A small contrastive audio-text model, trained from scratch: encoder widths [128, 160, 192, 240], text encoder width 256.
Rows from block 3 of the text encoder of a small contrastive audio-text model, named by matrix and row number. Rows with one number belong to one neuron. Each number is 500 + 25 x the weight over its row's rms, rounded and kept within 0 to 999. All counts start at 0. Numbers have three digits each.
After each neuron's rows are labels from the 100 texts, of 14976, where the neuron reaches its highest value: "fires on" is the input token at the peak. Only what is clearly more common there than usual is listed. The data: single notes of musical instruments (NSynth). In brackets: how many of the 100.
# fc1: MLP up (text_encoder.blocks.3.mlp.fc1.weight, 1536x256), inputs 128-191
# fc2: MLP down (text_encoder.blocks.3.mlp.fc2.weight, 256x1536, transposed), outputs 128-191

fc1.30:518520484500507504473471491503488465502555492507465430478541451514483483469459529502526458523507508519506489474490521527482510525454525527517477475512474488532486553499500506511486530492495479
fc2.30:458480494547523487492507510493462498470503507498514530485475510460503539501530481501475544494449502441488485479529479509553520532525543482481531447493512487492434493448493481518456459519516498
fires on: "s" (34); "a" (29); "i" (18)

fc1.524:479502493515486524501467505487517502507503499464471462502531496503427518482481489518466525441510505521492466515497462513529453520467499546508500499493518483502508481497487517489527492507463453
fc2.524:512527473473517523506541501487469503570472494486480516498540504514499527440499478531475533520531500522518463507502520519524511479514485508532506503500445535491484510523501463489525512537531469
fires on: "h" (66); "0" (11)

fc1.244:507477505541438475529526455492543441501525472541453453525480496502464538482452549505507502465508471522519542526503523547505517509497496504507536455483543535475507496514515485553536519492455496
fc2.244:543511520531470461543497504486517480495517523522490492481476514524519517508483524483500492480466473507520544523534506527521507464494472515519495472453497529450491513524483521477517529474483476
fires on: "h" (38); "c" (17); "l" (14)

fc1.634:498455496504470489522479480540516485485541516503486440502472501517485473475484555482506515515519493516509524490481497498499566525529525516502504495507496492501519509497514470541514482504495484
fc2.634:512511491519502499502540542481451508533472521502512538515532484508467504499523456509456490469495491497501510516517511477476515470552502498480491485498500512475513519459493498485486465523512460
fires on: "s" (37); "i" (30); "a" (23)

fc1.267:503481510524454493507511480500514476484546473557470437517463526501452520493438555514522489467470466503518525523526515526497496500466493518506498459468536502490527496494507490554528522477440519
fc2.267:528506521516468458551490490487501483506505520511503486492480509519517508509476512488508509485458480510508541522537495545520496461485474516511506480470504548454480498513489511488511521480483476
fires on: "h" (35); " " (33); "l" (13); "v" (7)

fc1.415:533528543533467530496434513491495479461554512494516542518517512479484500523445514510502500509481481511473496522541510502491483499508546473506508514512557530508463546460528464500509498514495491
fc2.415:496515488512451540518520490484488531495524528511560551535501485488524512538487549489514521498466488504449510529501521547506499455526513464513505522489510532517480514465528456467462503506516474
fires on: "r" (28); "b" (24); "," (14)

fc1.656:513509491496475478520430456498491500507509483538505465509502531465462541523459542493491492512518490465499498521493507461462541474490552539497497480457501499507503517451491472533486476478497541
fc2.656:479486521476528490510505489491493513501489532480455585467502453510520518448487456488507463500513467543513499508531503471516480502527437480547470512531448501494487505480490517469501506507529461
fires on: "a" (49); "i" (30); "s" (9)

fc1.97:483471484512462490524477512524467523537487496542508448487475481456489512478506523534450472476511485513489517499513498489504495508496475514519500499469474483537481504501522489508529491485490511
fc2.97:481504495492510456495513475494495512490488538498504534466470465506516525549563495492517530478498479471529537489518488468484539488484465518502498522518476476492500479499480506455477499517516481
fires on: "v" (52); "a" (14); "1" (10)

fc1.222:488527484497484515490470510483537473491566471495515447507503467491467472529474523539497463516523537487466492483498486525517522488536513520492522533499557535512513512464522493506538501464460474
fc2.222:507494500517453466496532528509489479467540485551501495504467477521549486538480539494527513543513503490513528511518517530479447472511490492523464489494480510514468475487503510456495525473493493
fires on: "y" (61); "a" (17); "i" (13)

fc1.651:511507508513462511510419517507522482476506492492516518543505521454495521526471510498543497521484494496512495523538513519481464504504530493531526533479533514526474563463508489497520503523470520
fc2.651:503504493513470548507510484484490527498522529508566548551507492487526512542507557490528518504451493498439503528513538558491504467529512468516510511492524515525468503483518463468475497520503471
fires on: "r" (63); "," (14); "b" (8); "k" (7)

fc1.203:488479449480473462510460476452493497521487511553513470512535501470432515489442492472550484503510520515509512500483521509503507519471510528501530473514517455529483516460480523520472460473493535
fc2.203:497507492496495464502527475537485521489555518495463476490464447520524501492498518472506523537510500514467524568515506499496462467507465500534482479533483539518530473485497501475477532503504472
fires on: "v" (27); "a" (23); "i" (13)

fc1.595:456496504508512537431497496516443545486547511511452461488472497516477511535474492506519525468515508526474492524515503554487535507506517492540525494467503549509500521473506477501516523471475532
fc2.595:517457569505493546516487499495455505451501487530534492519482503494528474471528495511473556475508500500502529505511494559522517498486529517465544496477534499514547529503499520508511514512445506
fires on: "v" (47); "e" (26); "<end>" (16)

fc1.665:523463437511511514476483484488475498564501497504482479488465517501461505520491507513472520507510499516520527503471526511503506523493478541500519530441498492517487545482539494525487461520493532
fc2.665:512540530510500495525506494474465514493542500499531478477482464531510513501509501497440502476510473518531523549566474534483489484526502537515493465539525473463469479466490506480503494532481519
fires on: "y" (66); "a" (21)

fc1.405:488495475499483497491461517498503497491548480531432476491507500481469530520454558528486507499482497496508523491476497531530510538460500538475496525486494512476476558450513519461534453493486509
fc2.405:542496511509525477540473489466530492500489522520546504491495498496522531479497443505450538495461492455490465499499497520530488517494526497491535494467530507486503523514488462526504473522489524
fires on: "v" (62); "1" (19); "5" (13)

fc1.583:505528513450515492513440506525488467481511523486479453517520479496503504518462518489517506478513522504503524503457479546489474507493520508501513495507521533540506529497552459485504508472476481
fc2.583:465507538487491519489552521474493492546467517485480545495499480454522475468535455516453489456483489495498463521505487476547512512519481502487476504446479491498467510566439514500488469571506479
fires on: " " (65); "1" (11); "5" (11); "7" (7)

fc1.512:471455477530501520473485512520469490517505437521495443523504517478483522502500497503467504488496521514485522472485550497487489520504541525501493497516519496488472550472527502498493524501477474
fc2.512:523516490491521481544498541465500443514444539499522545476582497494496463522489526551476465485481504533462493467531517501511508489495493506489464494455541502497491501476509519472510499522551483
fires on: "s" (95)

fc1.439:444554485523480491473475534521517482506522479469517488472487515474473466534466523523473548499523506487458529462557507504504490542484537506479486503510536501507503521491520499505532527517504514
fc2.439:529492504544486465529481459498498522502528528434532517515501489517496508506485488507492524510450501544494513512535504482503453460480497528511460540468484514489488530473461536495478507521502498
fires on: "v" (79); "1" (10)

fc1.148:497521457493478488469473526493443522567510506499472482482487503503467517519490556477531494522493521454506493535502494479502477503483500513515488483479540490494504526480551476541485505498477534
fc2.148:527491520505529483547495482524507485524512517436516508501506464520482488495500457543492482487504497528509478512488505516519471492471426498509464549485492485465495492563491556519524523481497551
fires on: "o" (41); "5" (11); "7" (10); "a" (10)

fc1.414:493509471514457486528470516532477476528537511580494499485484564477451498466477498546497472498498489501472518487492516499512486491527564525436501525509517557495499539528520490507531502512481490
fc2.414:467525498507514498513512487564525485512438512498481519463464465483528455508488495507449498499519490509507499486525481494528461514485483540448531481436472495467497465563493540497485502499497525
fires on: "o" (38); " " (33); "h" (15); "2" (11)

fc1.352:469457523497460480502421478498485498500518493518487476500514495525473532538485519524480544537499488491505470490519459483552504510495549490494482487532491502548523499474518494517520492508462531
fc2.352:505513474501500509522542510456510497510487517524489525523508461507507515472518495510497495490484514515476477523502510511490507472519505434451477514492463504467514510540468462491494489575539460
fires on: "a" (55); "i" (30)

fc1.559:477484492532453485488502485516484482479492506488518467544489491459474526560484519494509459496482533491489527486536466564476526490483503492520507513541483548451510510465511537498508509474509523
fc2.559:496472530494506542521504572483495482529529492515527502463508520505508494468526504506501489509528504518513476533477481503494487512543514496542502508518470475517506512484520478462533503537528449
fires on: "y" (93)

fc1.88:469461504503510478458455550521476486505519506507476473516499515497513507539481479526540494464497500503439499493506495494507519536502511507485520484475498469537529552429519482509532502470523482
fc2.88:474475542497479501495536489464526541524496521520476510515525482473515496516559456490478536474478499473488506514523488529521528500512520488498553508479484515507490487480500473513481460554444487
fires on: " " (51); "5" (17); "1" (11); "7" (8)

fc1.176:502485499527440500497500467538496470488542501527467443512470514517473515481429522522530499468495462531526510545501518559525488508469490519509510466489529535471498526512515522536551527452432522
fc2.176:541523527515486455547495498490521467504502517515495495480476503530512504508480500481508514471458488515523544513531488523521510474490478519516507479457507542438496501535486509486506512476481484
fires on: "h" (46); "c" (24)

fc1.666:467512452503473506501492483491467499483530507544493432544514505479493493465507501512528494481549562529505464535495500514522513524494529485507514481533518498524498511497501469551488512500453508
fc2.666:496503506518512541478486517537476529488472541515580507479476504467493467547484500464474502528499506469501536495508522522505496525471533487483455531504519476533514525487524492488492523500481505
fires on: "o" (42); "c" (18); "1" (15); "7" (10)

fc1.173:465449453503465488442499491530497514448554485515518431508486519520477515508473513523525474490488484495475502481460467507471482551480483506518524539531540473519527513488491540499465517485529533
fc2.173:468493488485475499490523485546509530472520500519515496497435539506510490524488521469536481504496495450465557503494488506453478515476486485528501508520509471509505522488495482493449494421540481
fires on: "h" (28); " " (24); "v" (23)

fc1.281:537477487526500507452491472528468487488473558535517486503483494498448486535483515491538504482514518528485491459511476503494521520503522518522506501506543513500455509459481512490511474500510520
fc2.281:521493469498527484474501517567545453485515475506456472513515530500467483499529495462469485498480483468495500473490520493500477498467489476494521487521500486501531482504493465523485528476476537
fires on: "s" (95)

fc1.467:543530490494485521508476476530510511489537526519493490496488489470473530533461533534501480485492543523466491499529496464484512509491513508517526458533565518510481529518544490525480474506472504
fc2.467:479513509503493512502523485504475533470485494457499546524518468519475527494508498504477477486545508535477453482517497511480493489551463496494510551508488524489472497485512500485478505514527526
fires on: "o" (31); "v" (30); "5" (13)

fc1.272:501450446475496521472484481542495504513535466477480527489481479482479513519478515484507517500518467556480476499515499521487489493491500513500534483504541517539465540455499493487528500503490533
fc2.272:513505498505522513519480512489502479536498520493475507458516503482514527463453474541488524521529482511526476473458492438477513511480495523487492486477452521501495509551493455513522503486507490
fires on: "a" (52); "i" (33); "s" (9)

fc1.721:482461466522494550482467477529510501475519517523497435516521496482496485522506525529453471445453543497466473481464469551514480499485483517518508486524478520484508550444497490494495470506502518
fc2.721:518537459523589453501472528478507514469468503472510515454520475525510515526549491482509514513472537490483495480525534506522467483510468487515474534484529498487502517510485524489496512502531496
fires on: "i" (30); "r" (21); "a" (11); "s" (9)

fc1.263:507519507493457518506488481516521472493487455532472500530471496486460514494489525566509497482526512502501503530529482504475534524482555518480464486501509498474510539510522497509511517467457522
fc2.263:485500507493548481486516505491524521465473537523535523483498510462537517524527463514493484501488495507518510528513515484475463518511492514491494532509488470511480428508488511517481520492509473
fires on: "o" (38); "c" (17); "7" (14); "l" (10)

fc1.423:484495502477505496495479490549484469507514516513489435458504514496507509493484520484494471496497497520488499498504488500513533487496496485494516513501536489486500545473545508502520506521506472
fc2.423:528537474499519539510521509514483488523494521511530511485504509539526536507503527524513478495480482486483506513470517510482479510464520466548468457520520544527467543508505522482500517486483476
fires on: "a" (45); "i" (31); "s" (16)

fc1.393:497492500523546548484471460512503465558516497510474440510518493510489499476500509503556524470528524492530531494504483536511557495538493483510489524483540503528459529519536433501506472484507512
fc2.393:486484498454523526460516518543521531519476486539487516520450508503509517533548489499464523486481513511515526534541486479497522508522504483486512559509509459496514495497465470467495483520518519
fires on: "o" (38); "a" (34); "i" (15); "s" (8)

fc1.115:443533508532522508477462496556480459516507516509495474505563512466503501523517494523509473520525494495491534484490486530481533492481532499529548510490514475484498496466491467496480466474499527
fc2.115:500546477507473520456516473524467516498514467482497443542485486481478543528470515487491495477509467514526494500526539535559507496507461508480502490506487516485505460499485515541486484525489514
fires on: " " (49); "5" (17); "1" (13); "b" (9)

fc1.417:527498521528513488512439441504466458487522505510467445521455493496487487524479538489492493479531485530498512539542519501494523495508518550472507491539554525512489495456541502513527518460493529
fc2.417:526485518523506496477498518533455477494495501509497511497459449524522480531498529447530477499527498537488541485501510471487495475529517504460461505505498499501512500482483528471503547475511592
fires on: "v" (53); " " (31)

fc1.331:511438502511467500554500478493513417452504481547471493496479479474465504478467573528499494500505475543471504525485485564514513509443492500518513471507560511485500503501474491504531524469462508
fc2.331:534528519551475466530476505481498486501500523498491500507485500518526496512488511475526495479476493538508532523529516537537493475492480500498487484465497529452490514514482518486525530491489480
fires on: "h" (44); "5" (18)

fc1.139:508461451486473502525468507483492475488523476510469464528495474519464545509441538492513474508529489553511507507492516524504486501495518487518509514474519524493508551452509520554513510468446498
fc2.139:547521540525476453536499484482509466507507523502503500468472496504525486507494498491498494488471495522523542530526486524517512476490477517528486483467507523435488503535502537470518504489475475
fires on: "h" (47); "y" (35)

fc1.626:516480500496483481503469504495514414483511505514489472519516497471440502506474503493552517483511486509476495547503533522470534498506551553462547520496553509490486489461500470509546510461462540
fc2.626:515503477510509459481540474447514515516526491545477476510469474507505509509529527520520503479496501517529505528550516527509500451488450502526476518536504508471488494520536475483494481508497482
fires on: "i" (29); "v" (27); "a" (11); "1" (8)