config.yaml
dataset: "single notes of musical instruments (NSynth)"
hop_length: 160
loss: "softmax"
encoder_widths: [128, 160, 192, 240]
encoder_bidirectional: false
encoder_rnn_residual: true
text_encoder_norm: "rmsnorm"
text_encoder_mlp_ratio: 6
text_encoder_fused_qkv: true
optimizer: "nadamw"
learning_rate: 0.0014
Rows from block 2 of the audio encoder of a small contrastive audio-text model, named by matrix and row number. Each number is 128 + 32 x the weight over its row's rms, rounded and kept within 0 to 255. All counts start at 0.
Before each channel's rows are labels from the 100 clips, of 14976, where the channel reaches its highest value: "loudest" is the band of the loudest frequency at the time of the peak. Only what is clearly more common there than usual is listed. The data: single notes of musical instruments (NSynth). In brackets: how many of the 100.
# conv: width-3 conv, stride 2 (encoder.blocks.2.conv.weight, 192x160x3, each kernel summed), inputs 0-159

loudest: 2000 to 4000 Hz (51); 1000 to 2000 Hz (35)
conv.115 [ 60 180 192 130 166 129 137 130 105 155 177 104  94  87 132 119 114  57 166 144 150 103 103 103 144  99 149 117 135 133  69 148 170 150 175  82 100  79 138 138  84  51 115  71 111 122 153 136  85 103 129 164 161  83 144 114 145 135 179 119 169 114  79  95  73 107 195 131 119 169 142 160 184 112 113 109  88 175 144 100 161 125 114 112  88 164  82 116 117 157 103 131 140 103  82 167 104 181 145 132 112 143 144 129 115  87 114 111 115  86 140 107 178  66 156 137 144 124  87 118 139 113 207 133 113  84  84 178  85 116 135 110 133 112 116 179 142  81 115 120 122 113 123 149  98 153 145  93 115 153 144 113 107 112  34 111  91 128 106  84]

loudest: 500 to 1000 Hz (30)
conv.43 [165 124  54 160 101 125  91 125 167 100 108 115 121 100 118  33 107 183 145 163  66 164  98 148 121 118 133 130 131 129 157 134  81 149  75 127 174 123 136 120  90 180 154 122 144 170  90 180  79 161 202 121 126 198 107 119  84 103  67 144 153 112 119 181 113  82  82  80 103  86  86 135  92 103  85 182 146 113 142 114 116 137 131 185 148  94 167 129 118 114 151 135 122  99 129 135 142 133  95 173 133 105  91 164  92 132 116 127 148 147  84 130 121 146 180 154 109 136 154 132  61 100 125 188 138 122 168  47 141 117 100 141 129 140 147 110 111 189 160 129 117 151  61 125 140 140 106 130 128  63 189 130 130 144 174 101 150 111 121 117]

loudest: 1000 to 2000 Hz (48)
conv.49 [117 128 168 130 128 144 138 139  95 108 150 159 127 118 143 137 109 144 164 143  76 153 126 123 103 155 150 149 109 132  57  99 140 169 182  98  46  34  93 110  92 139 144  80  96 119 170 134  99 126 140 149 176  62 135 183 159 106  94 159 185 138  86  94 115 125 197 135 154 172 138 140 172 140 105 173  96 141 157 103 151 154 103 114 107 196 144 162 131 136  67 135 137 135 105 176  62 166  84 163  87 104 110 145  85 143 121 168 111 122 164 118  99  74 183 167 210 111 158 150 125 126 175 150 126 116  84 138 145 115 130 128 156 117 130 212 143  66 135 125  92 110 126 128 143 153 138 109 150 111 165 185 149 115 122 141 117 167 104 108]

loudest: 1000 to 2000 Hz (97)
conv.73 [ 72  79 188 149 138 137 100 130 117 149 146 109 123 108 193 161 147  84 123 120 123  99 144 107 118 120 117 136 113  87 135 110 148 101  95 182  89 113 130 136 107  90 120 118  98  19  81 126  59 127 102 144 135  92 164 184 130 142 136 156 113  99  89 110 144  95 153 171 106 140 174 117 180 106  84 140  65 158 142 134 160 123 142  99 142 132 103  97 127 135  78 132  58 125 136 168  21  31 136 100 107 163 117 161 113 103 106 111 157 125 167 140  87 132 137  80  89  97 131  97 144 120 144 120  65 101  76 123 124 104 134 106 183 130  88 127  45  93 141 123 100 125 137 112 119 192 112 131 144 103 122 139 123 152  87 125  78 130 113 124]

loudest: 1000 to 2000 Hz (47); 2000 to 4000 Hz (28)
conv.96 [ 82  96  91 117 186 161 152 108  81 117 134 149  99 145 193 132 122 146  91 115  65 102 126 177 106  75 108 114  83 114 123 129 144 102 117 173 120 155  85 132  96 132 155 115 111 139 102  96 125 172 122 129 103  94  98 181  60 109  92 123 178 152 136 118 126  91 111 113 110 131  84  86  75  61 152 178 106 119 167 165 104 102 120 112 147 132 113 105 116 119 129  56 138 110 168 144 133 130 126  79 152 117 103 130  91 109 125 167 109 135 147  66  76 145 134 147  81  89 103  77 147 125 118 161  87 141 125 151 149 161 148 115 200 105 146 188  98 110 183 127 129 127 180 117 167  83  84 132 178 121 102 165 166 224 122 200 140 177 112 126]

loudest: 1000 to 2000 Hz (64)
conv.136 [144  90 147 113  95 114 120 158 100 142 145 173 134  93 135 112 144 151  86  78  96 172 119 131 111 177 122 102 153 138 101 127 128 211 122  79 105 108  88 121 109 143 114 114 135 102 140 125  75  88 182  75 104 147 191 140 136 104  91 210 153 121  63 134 128 120 145 102 141 122 116 123 170 152  22 127 148 170 166  85 141 138  92 178 136 168  81 113 110 145 108 195 107 117  91 152  68 138 136 159  86 128  99 150 105 165 142 161 130 105 134 156 140 116 116 135 137 140 139 164  76 116 125 150 109 104 178  80  91 181  98 172  93 133 153 167 133 141 107 132 120  81  84 177  94 217 129 150 138 119  90 177 124 117 163 135 142 180 169  86]

loudest: 1000 to 2000 Hz (71)
conv.144 [112 130 152 114 148 153 103  59  83  94 206 128 109 128 195 135 148 123 149 121  66 117  87 125 113 109 106 108  66 107 104 107 171 142 115 158 123 110  73 112  96 137 119 103 102 124 130 151  32 111 137 185 132 130 115 163 116  93 104 146 205 183 103 114 102 102 143 123 134 176 174 172  86 109  76 131 130 139 137 161 142 100 116 129 116 155 111 123  99 138  32  77 134  69 139 172  80 124 131 138 140 147 104 128 135  66 118 159 188 173 190  89 124 106 144 155 166  96 114 138 120 151 138 155  97 134  83 123 122 142 157 129 170 122 122 147 135  40 135 142 100 132 162 150 149  95  92 151 143  97 156 147 163 167  75 194 132 130 123  95]

loudest: 500 to 1000 Hz (48)
conv.16 [ 85  73 113 100 111 164 161 130 153 156 141 137  88  98 105 104 144 154 109 110  81 135 141 151 137 122 134 141 110 182 126 114 131 177 127 104  87 129 132 119  40 133 151 134 158  51 122 119 109 144 159 101  75 136 164  81 132 104 126 145  95  70 113 183  95 123 117  90  42 123 117 101 151 113  91 108  99 137 153 119 112 147 143 213 169 147  50 107 123  89 132 158 149  85 167 132  75 120 184  71 156 174 137 211 116 115 125 108  96 139 163 149  79 152 100 142  51 131 117 129 108  86  84 168 139 126 131 136  99 153 125 112 134  74 155 162 161 139 159 150 102 111 110 142 121 142 153 198 151 130 101 167 101 147 152  59  95 112 116 103]

loudest: 2000 to 4000 Hz (57)
conv.179 [142 186 139 132 173 149 165 182 108 174  75 132 155 149 120 126 150 164 203 150 176 159 149 181 157 132 170 109 113 141 151 146 122 123 186 101 115 128  81 160 140 132 137 123 177 141 173 144 108 182 125 182 154 123 110 142 153  87 115 113 195 160 148 157 122  56 194  85  80 113 122  80 196  76 142 165  81 125 119 110 131 135 131  96 139 150 141 173 144 136 161 134 183 122 129 122 151 147  99  69 122 116 144 158 135 140 111 130 128 121 122 148 131 110 203 139 135 153  91 131 151 102 183 136 160 144 133 149 153 106 145  86 200  64 149 224 147 130 150 104 116 134 134  92 163 112 163  57 131  75 126 123  90 143 137 147 167 140 112 163]

loudest: 500 to 1000 Hz (97)
conv.32 [ 89 130 159 125  90  79 110 169 126 140 110 107 123  88 164  60 136  87 119 168 110 113 111 129 142 104 135 121 192 189 142 176 151 163 104 158 186 128 152  83 137  77 134 103 154 146 102 134  77 101 207 121 134 133 167 114 140 118  76 129 168  66 152 153 108  93 131  90 107 104 109 136 115 115  50 189  97 145 107 118 120 116 116 140 176 105 178  91  95 163 142 169 119  96  81 150 179 126 143 132 148  85 135 165 135 142 123 114 109 102  84 177  99  96 128  67  87 135 130  51 133 138 131 144 130 100  85  95 128 109  72 138  61 132 100  46  96 156 152  96 122 126 131 156  95 100 142 132 139  83 201 119  95 138 128  95  95 171 138 147]

loudest: 1000 to 2000 Hz (92)
conv.128 [125 135 108 146 115 139 117  84 123 103 133 108 106  76 100  69  45 126  97 190  83 130  98 108 111 101  99 122 119 139 125 109 205 149 104 155 180 122 142 125  90 131 163  87 119 159 112 166  78 167 149 112 116 142 101 129  82 153  96 118 190  69 118 134  99 112  68  80 110 125 133 198  81  94  88 171 128 181 166 115  96 136 127 100 127 114 135  75 121 102  99  77 115  89 133 122 124  93 108 127 158  69 134 160 164 121  97 133  99  88 139  76 145  97 108 177 128  75 163 102 129  99 110 197 112 137 135  97 103 216 133 123 156 155 138 150 114 109 171 169 117 170 161 163 116 158  47 143 126  95 131 144 166 182 122  95 143 128 128  95]

loudest: 2000 to 4000 Hz (30)
conv.56 [114 150 124 123 147 119 199 139 114 131 145 142 149  40  83  91 134 125 152 147 201 163 128 150 150 162 133 160 103 207 120 132 153 157 185 117 106 109 154 121 111 150 162  97 130 138 156 121 113 173 123 100 146  89 146  98 139 110 172 130 142 119 178 157  87 149 152 120  89 114 107 123 161 101 142 103 125 149 178 125  84 179 143  93 162 176 125 160 163 110  96  83 138 142 132 126 104 139 185 135 169 100 170 170 135 116 165 150 100  93 140 161 123 123 140 172 117  73  80 149 162 136 149 129 186 157  99 201  82 105 130  89 181  51 152 191 136  83 171 141 115 100 162 168 140 102 129 101 177 196 137 175 123 101  69 126 180 151 107 136]

loudest: 1000 to 2000 Hz (89)
conv.152 [105 124 187  93 126 127  72 149  56 125 151 127  91 138 189 149 121 130 139  84  80 121  92 103 130 103 121  21 152  80 110 133 137 128 147 163 102 102  64  63 103 107 117 134 118  19 151 100  85 101 105 173 125 115 146 156 150 100 129 128 147 123 103 102 127  87 175 165 108 158 168 122 172 133  91 150 109 125  85 145 176 121  92 138 141 158 116 113 114 148 124 184 124 102 128 173  47  96 129 100 105 140  98 122 153 147 125 130 160 137 153 143  97  82 119  63 155 150 161 144 142 118 165 105  54 104 100 117 101 126 123 168 153 144 146 158  79 121  86 126 119 113 135 117  97 136 152 124 127  54 159 135  94 107 133 111  62 138 103  64]

loudest: 1000 to 2000 Hz (56)
conv.10 [132 128 126 119 124 114  51  93  90 108 119 126 116 184 128 113 111 137 140 147 125 175 103  49 137 120  90 112 120  88 112 139 152 144 123 189 150 143  93 148 117 129  64 105 158 172 154  92 150 107 102 186  63 176 119 148 104  68  93 119 171 124 136  94 100  79 130 177 145  96 187 180 110 135 145 131 189 152 150 114 112 123  60  99 104 139 154 126 117 122 129 162 147  99  88 150 132 123 131  97  93 142 118  16 175 117 139 162 181 170  90 163 131  77 119 128 180 192 125 158 116 157  85 109 154 162 132 139 123 158 147 133 133  99 173  90 158 133  72 143 116 157 143 153 159 129 129  95  87 103 145 136 115 149 100 156 177  62 105  80]

loudest: 250 to 500 Hz (75)
conv.22 [142 151 107 157 166 154  86 110  32  89 140 135 135 173 117  92 153 169 132 118 161 163 109  85 118 133 124 102 165 143  88 166 101 108 134 125 132 168  33 112 189 148  70 146 114 172 181 141 168  50 176 136 112 176  78  98 104 112 112  90 167 158 124  80 108  84 140 137 143 130 144 150 165 169 149 166 106 165 122 118 126  94 124 161 143  82 163 164  97  79 140 156 141 101 115 134 158 137 126  72  97  90 150 127 159 146  94 107 150 155 104 150  75 127 138 116 172 209 135 160 116 165 170  94 150 108 152 133 140 112 138 131 116 183 146  53 154 169  97 159  48 179 109 133 147 115 147 150 118 144 112 112 100 130 150 148 152  98 122 116]

loudest: 250 to 500 Hz (57)
conv.187 [145 130 118 113 131 179 123 194 106 136 158 130 105 130 156  85 100 158 132 144 104 151 176 209 130 117  95  87 173  99 126 126 124 139 174  86 113 115  60 119  99 115 176 150 108 102 104 111 130  93 147 103 119 146  95 144  79 108  86 132 147 114  69 114 125  37 111  98 118  95 114 166 136 131 102 197 113 149  54  79 134  99 135 168 175  66 101 120 134 153 118 200 141  93 121 186 106 119 131  67 114  86 130 155 143 176 114 146 105 144 117 132  99 131 112  94 150 132 189 109 122  66 160 106 103 106 110 128 115 113 183 155 125 160 152 147 145 126 102  72 104 134 104 107 131  80 150 140 117  61  78 130  50 104 197 135 108 163 127 145]

loudest: 2000 to 4000 Hz (78)
conv.44 [136 127 127  82 106  82  78 105  70  63 136 115 111 108 114 115 136 121 153  31 133 105  82  48 119 125 159 129 142 167  54 136 121 112 171 106  81 129 127  36 167 113  84 159 156 114 210 112 131 133 115 174 115 145 125  96 150 104 135 114 163 161 142  91  97 148 186 155  91 208 123  79 139 196 126  84 113  83 126 130 141 109  93 160 111 160 117 172 108 128 110 139 125  90 150 110 108 183 147 135 159 131 131 115 108 134 112 114 175 154 195 138 146 151 134 125 177 166  65 155 128 120 175  75 115 102 136  88  83 127  65 100 131 146 125 132 163 118 124 135 133 110 152 117 116 107 156 143 142 179 148 132 143  89 139 122 104 136 128  67]

loudest: 2000 to 4000 Hz (90)
conv.40 [124 219 191 189 145 148 122 201 126 211 106 157 148 149 150 123 129  97 168 149 138 103 114  88  99  79 124 119  85 109  85 121 143 118 108  82 185 169 140 200 106  91 130  67 118 159  92 184 127  80 162 195 178 121 104 135 113 125 137 106 161  62  91 118  88 127 129  67 137 138 133 155 131  86 148 174 122 153 166 136 156 125 120  98 112 101  81 119  80 168 104 102 182 104  80 160 160 167 105  91 118  88 114 136 117 107 111 123 140 101  90  74 167  96 111 102 167 104 105 139 142 115 138 126 123 117  40 141 113 112 138 127 107 181 114  87 132 110 124 124 120 146 123 122 112 134 126 120 113 141  85 139 113 186 107  97  86 157 170 129]